From a checkpoint of a small encoder-decoder audio transcriber.
Training: soap at rate 0.0029, batches of 128.
Data: trained on read English sentences (LibriTTS-R), 15625 training examples, 54.1 epochs.
Rows from block 4 of the text decoder, named by matrix and row number. Rows with one number belong to one neuron. Each number is 128 + 24 x the weight over its row's rms, rounded and kept within 0 to 255. All counts start at 0. Numbers have three digits each. After the name is the row's rms in percent of the matrix's.
# fc1: MLP up (decoder.blocks.4.mlp.fc1.weight, 384x128), inputs 0-63
# fc2: MLP down (decoder.blocks.4.mlp.fc2.weight, 128x384, transposed), outputs 0-63
fc1.51 095:094170117154191159116103113133123129127141127135140125127155166125150103153141142163139115121122099163078121132115171106123125102118086138131151126171089132107146135094136123179112143117165135
fc2.51 100:105100126155132139146108115127140101128168167099126147149134129133158107126091154094164123120135114148128164119080165146127134148117087149115096160140111136155120118091114087153115139137099145
fc1.52 103:100077127098090107134098134104117134144122095149102119133154159154118117128105162192112122145101115129106104120135127098130120147137142133126109118085094076135149099135104116120121117117152115
fc2.52 102:093128110152172144105092161123122162148135153127152148128115082131137109166120146097163146104127089111149127086092124134130103130090119097126157163137163110073059150111122127127118123145135176
fc1.53 105:156130117117120089098140121146109166106154167126073123132100126126108140131133113116117114155162091109147085145110126102100143135136169134176105124137166116114134093133126111124091092085089121
fc2.53 104:071152118141154125156143149120149141113071120113173162136135103134173132146127087124143128148091129135143180122136177127149162106167153117111161097171156158188093118125122171131120124131126146
fc1.54 100:121146125135120114118179157139147105118114091102141125153102117098151148143180157121119121148121076126132150114141152134142117129166128105130165122096135083111166161112160115142100132075124126
fc2.54 105:147120123124149115142136154125106119131129120147155148125115094123172120123185160105116155184162147118135109140147145144129103182110144159115096152134157107127085097201114140133150089146131167
fc1.55 101:110083125138170103147105116107170113108143094096203130160110116097141089140089153147129111085120092109139085112185131141112124136122072099153165110099139085125095116146110094120117154160149094
fc2.55 105:157129149148138119146158126130107124122147110128135111154089143129131113141113074146112122171098133093075110129133159140149106144123098128142128110112117154100149136151140130133176128113146131
fc1.56 104:155133117108140161137139165132139095166158135105138128134115174098151106107109150137124161097090111167114147077153118130165170111145124136076133140112074141180127097147108131143159141119095131
fc2.56 112:065107118099116152111111130160109075167124104135126101120091111103116144153131118115122129101197170140093145168117125158113095146128122087147101143121177159139121065101155121099163118106125131
fc1.57 099:089127109138123167140131108110155108168128153090124132110150091135108140116128093129131143123116122079121134144097133112146147109162143126130141129119085140164125128157153116102137114094114092
fc2.57 103:194153132115125088108133151126088138129117105118082144141140127125116147112066142131156130121121137128149132172125117125141160162113154152161173132165161119103141159144103129124128094140128122
fc1.58 106:111135138148110097111110103151149089124115065084117130098079081140126121134131112177112139126073146133158128134154092121124127153133110107088097120129104124111158127132136125110096115080113112
fc2.58 100:116120135100098081135096130103131126087087157129114124174114134140150113112131157118107112136151099135132137124150123127114127157087138116152116101102160115110182113130132158134136207075129147
fc1.59 094:107121147094098133107129155133169093109134171127117174139115129133111142079091155122131125136150104126127150109130092097111122184163141110152165136115133188101150132144117133190083124142140139
fc2.59 096:131100121120129085102166110124159075128160083115129126153098137155183154143079095110139156118128067107131128149115147146108156093110127114122144123157151104107160111142133104090087083162105141
fc1.60 098:135127114109120165118083090126158114128181165100105111135142123141164127140133157138134153095135097139151103101140153130091140123103139146131104128080085165108043102124123105130106110137112129
fc2.60 095:075135126148096098133126147143099133117078098154129116151139123123114139141116103116121142117128103121110167171098102171132093117092159146141105105142187097146158153146109152148134135168129131
fc1.61 103:117113076115105104105094121100118139135110178104101117076161134127111155150115110084112151146118146154093143128148106126117133102106135122131110148109138100150098116109090110166081144135127113
fc2.61 100:139157135136118120155170122145165128132095138139076100124182152103152174110179130154129146139098117131110088154136107118137106155152131104092112109125123097161135145173141178107134120136162077
fc1.62 094:066146156138092130117134117134129128078111137105103130159090128125092171124111139119121119119126129084141121123114143108112104090148100144115100101124138081141136134124148149140139116126089088
fc2.62 100:191110120099159142149119160129160142117090133148167107111113106090129099154132094112122131110115125182166098108116120168112111124181149160124134149110169104134138086088130117108117140139135111
fc1.63 104:086177161123188149149123136143100105110108090132104103125119099137143105120119131139115174115159085117080108108123140092127149089160162157157128132132150116118146110108154071135115121120129119
fc2.63 101:095103097121096125118175119106137137125135162140135093165130151130107098131162135138118125136102133133186097137126155118132118146129132084128097116099132142145161184152144164126123128121124165
fc1.64 096:160132121120146145108099111085125119090142136103160141141136144140112124123091077113126108184133107138156094102126103173095114151122093126123113118131104146130161130081139128106162090160128120
fc2.64 100:124106121106134126158116120171111128123127141133112151094087083157098128137122121130135152112147123102166128138116140143095150136139189137111110134151105133151128133137100141080090087108171138
fc1.65 099:132121121117119109128101135107131114120166149128122134114117110138136098138125126088079180147148095092130114156124141127185156126118110122078166130110122129124111120075158152142101151080133134
fc2.65 098:111145180108122115102093119156122138093101114196146128137100133101104130108159120141122108132126136110101132108153122120094111149135138117130126111156146112092142149150061100118152092139151115
fc1.66 105:122094114136163093109137151109151064111122131107127099092107110131118121121178097147135145128106094119095127142116161117125153139116134126141159114119110178169086125096151143151111155105125101
fc2.66 093:113100136094117130159144193118069182153123104158067129135141143143149147074103119125143162150132085115107105136134090147127117105132143140105131110123136098126108097131144085119136121145137138
fc1.67 101:110095128124101156101144109147154141130138077104146095140072146133104103152117126127096133115104123110158111125103067087108111143152120134134148160116169149126130177135141131125075091112173146
fc2.67 097:141138111130151096085138154117118154103121120137143170136139128117127125123138153132130093132143135152137148101118143130129088100107120141184098169118166106142154087114159131136121144180132144
fc1.68 105:109083132129127074108146141117170167145157092135155107130119139104125152084090128180084165082127175155138131123136171129165138134106112097162122127110163114153123120119133130138129146112136117
fc2.68 110:103121160120134102124154129141110127139102167125105136135165083132180141152154113070137137155161113123112117108144130130160106152113173183158118142112095116109113151134118116105091119104109143
fc1.69 098:135129135143109182130200135093147113111088117140149148174092125153122105102161132125132116119105146108111096080081121134129113134139143138155109157111143123176111151154147109132078109133094155
fc2.69 102:106156101121131131185101110146128141127163135080087141117148157121115109123143124126133109135148105112151159173127131115089156132131088096133114129132122119100143126103129167110141136140132099
fc1.70 096:137097082083128116212099139107124104187095091104109137160146093118185113145118096128126151077127126134118111105119139124129155123132127116139119155104155160159100152142143157119139141130116130
fc2.70 103:105130134112158125119140142111146130099157170145106145126120124112086154133122144207083118150106129160113146133146115122089115136135136144090107111108132158104124083158126110092134127131094142
fc1.71 096:110080116040139106128100080095142115106147074120138122084103153117114103141105159139114154119103127158138113141141109176089125117143093130109116116120129127099122142106116139152116125091120104
fc2.71 101:086164127150107113089122156099110151108147170090141136147140103142121125126130057144129080130134127099135099125091176150111136113138126159093143158135148114108129117108135136119098121114128106
fc1.72 103:126143151133120154081066131100141095122111143116151079121134141142150176148075124132112106122106105124128107095115089107092119124148136150117128116115108114137053110177135096152092173109111139
fc2.72 097:142148116161145123130119100141085101136146148141123111153110139118175112130125108111165147103076148120145120146126144108111143148130114124166143158105121143133165114112129099143173125162143127
fc1.73 099:109143111146058130100141107109142119125117109157159132125142120136113115143115139108139139171127131116136138166105108115159175145165113116111147151148125119130130157136107142123190131131105106
fc2.73 101:128109133114159118132134122130126176123116105119147149120157089177127143111167139100123164136152137155116150113139133132138108136082069094149080141157135155089181116128132140107112142110124100
fc1.74 104:123145122160144124096149077101128113110099091131080084118121062125113124087143135109112098114147116105100130167165124174089159151145103121158127116122110095145154125127178124097109166130100138
fc2.74 099:130114158113134099090133140146132117153147103138101143105128146125158166195151131098131145105146091140136135084088121082105121164140084106107131148119109128064112154175134109072092166161138123
fc1.75 102:070101123113143117102148162101118160155126149143140128164120101131106145104176102130121139140136136113136148167127140176098155123124127122140124119143138087119106165135161161116121153116116144
fc2.75 110:144120137138111108162107170157119153115144167138159142128164121118114093151121126110148158079098119155145108165132161136128121135147138126106089189130119136174127159099104119104119167135148121
fc1.76 101:140112107084133107157156123110141104136103084128104124096132159133126090166147136136147172137133102143141170133124149125112153113117199104121116103173178151134154103124101131128096104129136142
fc2.76 107:138111151103119134144122117134073101142107139109128139132155102135126170167114149140160110146102129109066093135103143132114090184153122137100128084120118130175149130098120113142133145165128126
fc1.77 099:154118127153147132118110116117121124130133151158107167154106119132103143133155093079123117112157113100138114100128139088106183122167139113153168154104110159150107156149151112092117117128125113
fc2.77 098:145099155123115082142115118110144151127129103143168101119134138173159149142126187165103172112139090144127150094131147112164093153097129104079166118134111118152152118143142140119127141117153092
fc1.78 106:131114142142117102123135132090109145160140117110129132167137169154134085115170122128089131102081134120163141105152121169117152129136111099137113149133112178137128130127168099166119138148082125
fc2.78 108:128123112142159096106113154138118103183088147151105167124128119141134106118134157119127179102117120139137179148152103137183111133144133150116114111138125100137100176128131149133121131113144144
fc1.79 112:069125134163117099132125142108132117113117133102120094126122114096163184136162109130125089139129105109156112131134173123168101084134125124156122108168097091135101077176169132109141097119124164
fc2.79 109:151138160126134127158095129129172109148079115144181136160168091142135050107149161096151120138126144151109149125136118168113144119122150067093148156119148135159086112126088150120095126140119076
fc1.80 100:133118154144107150172171105139119123092119113082121204142158151099135136091153126119127110146158133096151127113105150106162137154114100093164127131121142152073154152079145099120082122145164160
fc2.80 101:124107116153129134095143187124130113124116144162084125149134122140113119139098095135155119105092113101076121153111138142084153150130112150105132122147121087170117107108155177089140135135132140
fc1.81 104:139110136091161158130072163144107123135117111106125115133118130154131164141118109141131160105156077140130142091121097120197121114067097154094111147108143109158129067139139135121121118147087135
fc2.81 101:121120119145108099129124126078163135138145132121155166073164164173099149069113086131166137130089156106129121108117140109136153146144142126162159104139097134125126152092148135138080150128122124
fc1.82 095:137146128119085110122125109122123131115145133153134155069070125128124139148166125141124102164132138164150105160092145157098094075145107118166136098113134151123135161083140124138146090122081088
fc2.82 093:128109135144134146127143131145090108144134125114118117150130159185112143168051166117102144121125141109130120165133123122143158138118124143094134178130137151176150142157065115089090132122149149
fc1.83 106:113073182134140123171144094125141133137131102121121122141115063114130147101088115134127169084161143123140117108111151148109139152113185114164123094107127145137118111106157105086093114093120136
fc2.83 101:152114154132119135096117130141103119117111139100164067121122143104132176128128151127121150136162092122133121076133145149145102126095107137095150117115119105122154141125091125157118111135143101
fc1.84 100:174153116112131152143099179113092147133144104135158172143141090160115126110113115098153158114117130091144163111151141153115202163134123125150082143145152118154126147106116127161121136144115163
fc2.84 101:152106128110176127139148143101144096148127139142143114145129123128111188113126145138082110120131188123161055164130111132158091143130124084107161133113157090142118113128143111139091125121141116
fc1.85 101:134090136126126151141163125141091080144071141110124160110099143102080108149127083115109076114115129110109160113111147116131124163137117117167102158140095131113134108111122114118134093135151107
fc2.85 095:129133118085121124099163111146170155122130097158161070126119128149143065118169125128157163143097112141124116131112114103135182124139141159144164113152098133114111158084145113142148105165106142
fc1.86 105:116139159096123139144115085101140137099152098092139124146089159150071128102139113116062107127132100102109100113117099165149125143153116145141173134133097081121114095105179143132119126080131112
fc2.86 099:139142115111133151119125129132131079133081153101138167083167093131112126153126145118145126124125126126118167126107103121115117129098141166150107150111169136167109156134122104135122142160122108
fc1.87 095:162124130131117115126131103135132126107085138119110167202152114137156157090150108112133127100147129101140156134154195133154132128101130154117074147109155114146124125156125125112097111141119093
fc2.87 101:130113115123123080127115159098150114139139096140094133096083125149101130190117098117147145152121099121154132125101133159120117128144164183141125075157133127120128103119097107100148129130101163
fc1.88 104:131118137148106153176145189147084127148115125110158166118123130085108130145099154126111132125120123155100114146091162174121106133113152118108122115093175122186092108105131093076118160142094108
fc2.88 095:106158151109117109116067112125219127149159100126151128134138154132167113109125081139110127135151130093120140129116141119161150109137148107132154084146095087129138172144126118133143133139136124
fc1.89 092:093126106162123175095143160128099128119139081098084118148113138091112116180128129124184142098124128116126155137129153124162149104142114110098150120092098147082135140129143138130162118112177171
fc2.89 088:158122115110107130110113102124130064153122153139195103142112116106105106101129160154130137155119115103123091126108114080082140131112179128131093132110120176124124123099173170131144091112120124
fc1.90 097:100151153086111100141082129139129128117087111126123121116158102108105160116137109146142137097137102167142134094148087121069112133113137163115126158139141115145111123079139174151157119115113099
fc2.90 093:115118126141146128164149115119103152154189085089133145172093143118153105079101120163150134093127163133087113147112163135176118175165103125139121103100145131069169155114145119161107126142126114
fc1.91 098:114093146145149141114113113107090138100083120151095148147088162104139140155123150129104150120088080103161149136093148153117132147157121123144115133106135137129078109132157129076119131087052135
fc2.91 100:137132112120108163172133164117074084116145104140121125111110134086099115109162105156151138149165112134151120112118149112123148125070145121133110113133058105124152133123145130135179100177122141
fc1.92 096:131156143087076131105135092094152170121142080148117136140108103168124164140119125126077129131101122154138097147113160124127130144097153124115156126125156128120093142121158139099135118183143139
fc2.92 101:111085120115120114153124161151131095113140139095185112160123170135141152126116133163124093104137145127136101122127134053149142125117102127124131159113101130117097079087071098158106105125117132
fc1.93 099:110096132108121116116143149135123119104080157101101128164149157144111135119119110105160090122165125113121170144113153133113124124130148147092132125149119156145124131103090109154118099136160125
fc2.93 108:134156141170146156135127102111109103143189147121102138095123133124144150134124108142103108131120120122166131120167174114160081132128121135131099123131129116124175102167160145165115104125112135
fc1.94 099:108132140138127114138142151183133107125146153085119132118130177128131140119117136133108085129106087080141140134149123176143150158099145126132147137133139120115158152112133104121118125109050150
fc2.94 098:168120102098120112136115081096121107099091125131130150148148118125134112142133136119088127120156102073115104153140111132165161119127105170108128103132158122120106128159125109160106136138168097
fc1.95 108:095147100156093148076122106125140141134108125126127134130143146139151142135175150098158085137143100129104122147130147159118132118085136118123135150142123117145095110092161077128143102136082148
fc2.95 106:176109151114149133094112140145142109169132089105106123140110134127117129130148085122126118092092130140161097113113129126123093137095141130092127065178109123100128122142097137120104132113123120
fc1.96 087:106135151142080158136134143140131175141156135121149153116133152134099110139106077146092133140135131111094135112157118095108158139115114078126132115135147147090189119159138152125104087080129120
fc2.96 092:122132150119134081141117114118158156132165099119118165165118137117107145122098087135113120077113163105164126118151090105115161137077141151126137136154113126147130109145121108117104118181146122