{
  "model": "encoder-decoder audio transcriber",
  "time_shift_ms": 100,
  "input": "log_mel",
  "spec_augment": true,
  "encoder_norm": "batchnorm",
  "encoder_widths": [128],
  "decoder_norm_position": "pre",
  "decoder_activation": "gelu",
  "init": "torch_default",
  "max_precond_dim": 512,
  "epochs": 54.1,
  "lr_schedule": "cosine",
  "adamw_weight_decay_other_params": 0.05
}
Rows from block 2 of the text decoder, named by matrix and row number. Rows with one number belong to one neuron. Each number is 128 + 24 x the weight over its row's rms, rounded and kept within 0 to 255. All counts start at 0. After the name is the row's rms in percent of the matrix's.
# fc1: MLP up (decoder.blocks.2.mlp.fc1.weight, 384x128), inputs 0-63
# fc2: MLP down (decoder.blocks.2.mlp.fc2.weight, 128x384, transposed), outputs 0-63
fc1.290 101 [112 169 132 116 125 124  96 152 103 160 130 124 137 106 125  99 104 107 141 114 152 177 164 144 128 127 182 101 116 164 134 158 113 101  90 122 109 182 113 128 140 151 142 125 103 124 134 179 166 143 118 103 150 175 141 125 153 134 145 154 124 126 117 137]
fc2.290 095 [109 117 135 129 128 152 103 101 129  99 148  79 110 125 117 119 178  88 123 141 145 151 147 114 151  98 149 154 140 146 123 121 124 169  86 119 135  87  69 153 104 129 126  89 154 124 118 147 107 198 158 144 134  94 141 116 130 120 109 120 118 141  90 112]
fc1.291 098 [103 134 169 123 131 115 104 142 130 131 159 140 113 142 143 126 115 126 147 104 145 120 135 135  84 182 153  84  99 143 127 184  95 102 120  89 103 114 124 126 130  93  94 109 147 116 145 128 102 155 155 110 124 132  95 181 139 134 136 138 100 166 126 110]
fc2.291 111 [ 87  87 104 113 119 117 167 100  98 133 169 165 121 114 124 121 170 173 127 113 123 133 117 133 143  88 185  79 130 146  93 115 116 110 174 172  96 143 136 107 126 114 139 106 111 105 132  82 100 107 131 128  96 120 121 130 154 131 174 133 105  96 130 102]
fc1.292 098 [ 94 109 112  88 178 146 163 146 127 146 101 117 144  83 127 148 134  81 137 139 139  78 119 112 110 138 140 141 135  92 156 113 142 107 139 128 122 159 157 106 165 118 138 133 130 115 178 121 134  90 101 120  91 137 151 115 127 118 160  93 151  96  88  98]
fc2.292 089 [151 144 133 167  77 120 123 129 123 136 147 158 123 182 124 103 155 144 107 133 134  70 186 135 116 118 135 150 149 136 124 137 154 119  74 122 125 146  87 114 125 148 133 107 131  67  99 136 105 125 110 126 153 107 140 175 121 120 122 157 160 158 151 147]
fc1.293 102 [108 119 119 131  75  97 149 110  83 111 121 112 121 150 140 125 111 135 100  90 109 144 144  92 129  79 129 158 127 131  97 103 136 145  80 165 130 117 140 109 151 143 113 144 137  98 107 133 110 142 129  93 136 102  91 119  92 159 111 114 130 109 129 122]
fc2.293 093 [132 149 108 121 133 130  84 147 149 153 122 118 145 140 109 112 154 124 178 154 128  80 106 166 100 126 157 102 148 146 148 156 149  99 173  98 105 134 128 112 100 154 121 102 119 159  96  95 142 134 131 152 130 116  96 127 119 111  82 107 119 109 147  95]
fc1.294 098 [118 168 114 167 186 113 131 113 129 114 194  97 149 131 106 126 103 156 167 105 175 117 120 141 129 133 161 136 151 140 118 153 116 139 125 167 135 143  92 109 121 129 150 162 169 128 127 146 114 145 157 105 121 139 133  91 110 112  90 159 116 164 138 185]
fc2.294 108 [152 116 131  86 100 169 138 164 123  92  63 173 126 116 114 139 158 121 142 129  92 133  66 128 127 153  99 108 107 130  96 139 129 142 140 141  96 110 163 135 148 160 115 105 132 132 125 138  98  79 120 149 139 124  96 106 142 131 111 135 138 150 139  75]
fc1.295 096 [123 157 156 157  94 147 101 143 119 130 141 175 135 137 166 155 112 167 155 137  65 125 164 186  98 174 155 118 145 141 134 138  68 129  82 123 158 114 113 111 146 148 126  97 143 105 116 138 115 114 111 138 161 107 113 147 133 144 182 137 161 114 147 143]
fc2.295 098 [164 107 160 128 107 123 103 112 142 115 126 102  83 163 127 153 123 157 142 112 147 145 174 125 111 123  88 127 153 169 100 105 161 115 163 136  97 103 109 114 103 106 134 155  60 120  88 147 129 106  84  93 101 103 127 128 123 106 101 138 128 146 111 132]
fc1.296 100 [100 159 143 141  67 116 105 182 104 175 124 167 109 122 117 106 116 140 127 154 170 143 165 149  98 118 100 143 120 123 134 168 134 128 137 134 132 111 136 161 101 134 136 137 147 146 140  99 114 113 116 145 148 113 115 166  95 169 115 145 142 121  89 134]
fc2.296 100 [117 141  92 132 142 174 123 100  89 127 147 146 127 147 133 112 146 115 118 101  71 119  83 113  99 170 124 156 147 199 126 131 129 150 136 135 163 129 142 143 132 166 160  82 126  74 128 139 117 128 155 126 102 125 138 103 115 123 165 133 132 142 130  77]
fc1.297 091 [145  96 162 147  85 133  80 121 144 127 133 107 140 115 107 112 150 136  87 142 192 113 130 154 141 150 144 139 117 121 135 185 122 192 110 154 119 142 115 110 113  86  98 153 174 172 124 105 123 114 105 106 145 130 149 174 126 141 140 105 146 108 151 153]
fc2.297 088 [154 154 147  97 136  88 159 128 111  94 131 161 112 112 154 141 170 161 111 108 147 129 185 121 133 137 120 144 114 135 146  93 145 155 113 124 105 135 122  89  70 133 173 126 110 114 154 135 155  87 117 113 147 101 124  91 133 103 173 119 107 114 112 167]
fc1.298 092 [142 121 136 113  78 158 117 166  81 124 152 104  75 142 133 135  75 103 111 133 155 150 159 133 131 133 122 131 120 141 159 130 135 106 130 127 144 127 170 124 133 123 121 131 103 134 165 143 129 130 117 106 161 159 129 103 167 127 156 131 108 124 112 163]
fc2.298 091 [154  90 146 156 130 145  91 115 145 114 110 152 158 103 135 138 133 148 139 151 141 116 126 130  79  90 127 100 128 149 111 114 137 114 132 104 136  99  90 147 102 100 146 153 150 166 138 124 140 116 134  85 109 151  97 147  96 157 169 139 124 104 156 109]
fc1.299 100 [148 105 138 110 139 124 130 105 157 171 110 142 153  99 131 124 126 118 167 122 181 134 114 118 150 113  90 114 145 153 167 128 112 124 122 101 118 120 108 126 132  96  81 127 161 139 137 100 120 116 146 130 152  98 109 114 120 152 118 113  98 102  97 141]
fc2.299 092 [140 132 125  95 140 152  86 105 170 111 199 137 104 122 138 125 103 154 169 155 120 152 126 120 149 179 129 116 143 109 114  93  87 115 172 123  76 133 130 131 101 123 182 121 125 176 139 180 174 142 155 122  90 106 123 127 115  98 162 148 157  96 138 119]
fc1.300 106 [149 127 110 106  78 128 103 148 156 177 139 141 134 146 105  94 128 149 161 112 115 131 166 118 129 117 143 173 133 153 117 145 124  92 125 165  94 146 131 128 166 130 121  95 125 104 145 115 187 153 127 110 104 151 167 164 126 117 127 130 108  95 106  74]
fc2.300 113 [152 145 119 121 166 121  93 107  86 150 179 100  88 159 110 160 100 123 149 148 106 159  95 119 120 103 140 117 122 134 143 125 122 125 131 149 147 128  97 162 131 121 119 110 105 160  92 115 118 149 151 120 161 139  89 138 116 123 142 151  79 134  88 126]
fc1.301 092 [112 139 137 148 128 154 122  81 109 152 114 111 146 111 153 140 136 120  70 120 123 134 185 109 129 145  83  82 113 126 101 137 144 119 103 104 149 149 129 151  97 145 106  98 151 159 107 142 165 141 134 151 104 100 123 117 114 166 118 137 146  76 148 122]
fc2.301 099 [124 151 104 121 155 123 192 108 130 103 148 134  89 127 154  87 111 146 164  90 134 142 104 117  89 121 133 128 131 140 157 113  94 111 114 136 120 134 140 100 133 137  99 144  94 111 155 130  93  99 151 178 158  81 143 163 125  94 144 113 110 134  89 153]
fc1.302 099 [123 109 155 101 112 104 126 134 134 132 108 119 126 107 139  69 121  99 155 110 148 110  83  88  79 108  97 133 101 152 159 154 112 118  86 125 125 117 104 106 139 123 130 128 138 114 120 133 199 162 118 127 136 108 108  64 140  94 126 153  69 144 137 128]
fc2.302 102 [152 127 124 158 108 110 126 161 177 151 188 104 161 157 201 134 144 113 148 157 110 143 161 140 165 131 142 117 114 100 147 149 128 149 118  99 114 142 101 177 119 134 131 132 118 123 147 158  69  83 150 115 127 143 100 156 129 113 139 119 141 137 128 141]
fc1.303 096 [159  93 117  94 169 109  97 130 114 115 128 152 122 113 125 121 157 130 107 106 159 165 122 101 124 111  94 101 119 105 119 136 108  86 123 108 100 124 141 105 149 109 144 175 101 139 109 118 132 176 141 140 134 140 112  77 150 116 115 140 103 104 128 149]
fc2.303 103 [180 146 106 140 115 142 129 137 130 160 125  98 127 159 127 146  82 137 126 177 100 109  96 133 129 160  70  99 131 129 130 170 122 168 123 145 105  97 131 218 128 156 133 124 112 100 131 137 126 131 133 137 106 119 112 125 104 182 116 150 114 114 155 122]
fc1.304 103 [112 160 114 112 115 152 125 120 141  93 145 105 107 121  95 136  64 163 107 134 156  87 113 104 111 145 158 132 132 131 126  95 181 160 157 116 152 181 160 112 132  97 124 138  99 139 154 167 124 146 133 138 148 130 150 156 160 128 175  99 143 148 132  90]
fc2.304 103 [124 104  87 125  79 137 108 144 129 111 121 108 120 130 137  86 149 158 159 164 122 133 152 151 152  84 162 143  76 140 127 139 135 115 106 127 144 123 110 142 162 113 101 100 151 190 107  91 131 142 142 123 118 110 119  84 117  62 113  69 159 141 125 134]
fc1.305 093 [120 110 150 174 147 143 132 152 134 134 135  92 149 115 133 174 141 149 160 105 146 153 170 145 146 141 164 128 145 165  69 105  94 124 109 119 151 139 124 164 106 139 124  87  90  91 167 151 107 116 112  93 124 124 147 116 122 156 124 180 117 101 120 109]
fc2.305 091 [109 126  95 115 144 126  79 134 143 122 142 153 106 144 107 131 117 103  86 172 112 100 116 131 116 138 113 140  77 146 102 173 123 130 164 148 119 108  99 117  94 141 115 132 120 159 168 179 118 148 130 121 106 149 173 128 102 133 111 138 135 139 150 132]
fc1.306 099 [165  91 145 124 135 111 111 110 143 130  98 124 112 137 156 138 153 128 107 105 162  97 146 131 122 129 147  81 157 163 127 125 133 144 134  77 132 157 114 165 113 160 172 156 133  99 152  70  96  96 144  93 155  81 124 163 111 119 128 142 112 115  96 140]
fc2.306 093 [134 116 133 113 137 146 101 136 144 130 135 103 162 136 132 111 105 163 150  92 110 159 100 124 109 127 125 135 173  97 109 155 136 152 116 113 157  94 213 111 116 131  73 120 141 131 130 125  95 159 113 141 109 147  95 139 132 158 107  97 129 130 110 164]
fc1.307 105 [155 142 166 126 123 120 129 153 131 155 170 142 124 124 185 129 148 135 121 126 145 163 146 152 138 139 127 119 148 131 112 148 100 119 115 152 118 153  87 107 136 140 111 137 160  69 121 148 111 109 129 121 105 167 111 177 141 152 123 100 165 141 132 136]
fc2.307 104 [150 103  94 102 139 116 153 130 135 112 118 126 128  97 137 108 124 114 153 211 160 112 136 128 107 120 131 156 124 130 115 120 152 128 156  99 161 112 133 196 111 120 111  95 145 166 141 127 180 149 150 167 147 119 121 131 103 119 125 127 164  91 110 133]
fc1.308 101 [132 154 134 138 146 177 135 128 147 126 123 150 102 102 114  85 120  86 129 110 112 135 171 161 119 112  61 115 101 111 142 144 150 143 128  93 125 163 155 108 133 147 165 143 126 110 116 158 118 150 106 110 130 151 146 156 117 202 113 131 131 139 188 118]
fc2.308 098 [103 108 119 110 103 107 137 131 139 109 136 132 163 175 158 150 118 208 135 142 132 130 153 162 104 167 179 162 156 162 118 147  99 119 165 129 131 112 154 126 143 113 125 110 167 130 104 159 109 105 114 142 135 107  84  99 140 144 147 120 101 150 126 156]
fc1.309 101 [112 118 157 122  80  93 123 162 149 144 141 154 112  85 142 133 129 152 108 128 174 126 134 166 131 107 132 138 118  78 121 148 155 100 127  81  85 116 107 112 143 152 125 138 120 115 114 135  96 101 117 119 143 171 166 111 109 142 112 200 130 117 122  94]
fc2.309 108 [149 144 136  78 145 114 107 154 146 134 106 117 196  90 132  99 129 127 173 103 136 143 149 130 108 128 128 113 172 179 138 109 116 141 160 114  72 114 144 119  82 129 117 137 116 132 138 120 149 131 149 119 161 113 142 130 116 137 142 123  56 133 127 148]
fc1.310 096 [155 164 121 142 127 135 115 107 151 135 109 141 142 143 147 139 151 146  87 116  95 121  99 108 123 186 110 126 106 148 155 115  83 159 162 106  99  99 170 105  89 111 159 115 108 139 155 143 172 110  83 151  98 175 115 127 156 143 142  75 143 171 151 107]
fc2.310 106 [104 113 154 132 141 137 164  88 147 164 165 123  58 115 131 112 134 120 122 108 129 128 139 119 166  82 106 111 125  93 133 120 147 125  89 162 156 129  97 111 165 131 132 151 181 128 125 126  97 120 171  83 169 122 109 118 152 131 131 166 132  89 108 108]
fc1.311 094 [137  81 150 109 117  78 122 110 147 118 118 114 131 147 154 142 113 141  96 179 153 128  83  93 112 106  95 121 109 133  88 119 121 152 184 133 120 145 131 123 162 157 130 168 140 118 109 125 126 136  87 128  98 121 170 116 130 120 125 118 128 102 140 164]
fc2.311 093 [142 155 166 143 115 131  93 171 117 131 128 109 102 111 119 111 136 162 168 150 157 136  91  90 116 110 117 168 148 106 114 110 117 161 134 131 132 145 151 127 153 101 124 101 109 171 152 139 145  98 154 123  99 131 131 143 122 115 150  84 137 178 148  78]
fc1.312 106 [131 149 145 137 135 102  87 101 149 132  61 168  79 143 154 169 134 128 156 180 142 132 124 138 102 167 169 103 122 127 135 179 163 126 138 135 120 152 102 137 136 165 129 120 131 113 128 141 148 106 119 127 121 141  95 109 121 107 148 138 132 127 139 131]
fc2.312 111 [ 95 143 123 127 100 126 132  90 127 101 122 110 134 144 122 147 113 135 136 137 105  60 125 142 141 119 131 113  95 132 138 126 132 142 142 145 143 150 143 140 115 120 122 146 138 157 101 170 103 139  83 109 133 127 156 137 145 139  89  98  77 173  93 136]
fc1.313 101 [137 145 155 116 106 129 117 185 104 141 112 119 141 111 127 156 151  89 173 165  98  97 127 134 139  90  99 104  95 139 122 122 119 118 152 105  85 146 155 150 141 140 122 141  93 124 119 130  77 134 140 141 104 122 131 138 148 138  56 107 147  98 139 174]
fc2.313 105 [ 81 149  82 112 170  86 163 126 121 144 136 157  82 119 139 130 137 164 129 129 126 165  91 154 134 164 100 120 141 118 123  95 111 125 153 145 114 142 130  91 169 126 139 127 113 125 126 115  82 101 132 132 140 145 153  84 146 123 175 131 123  92  67 128]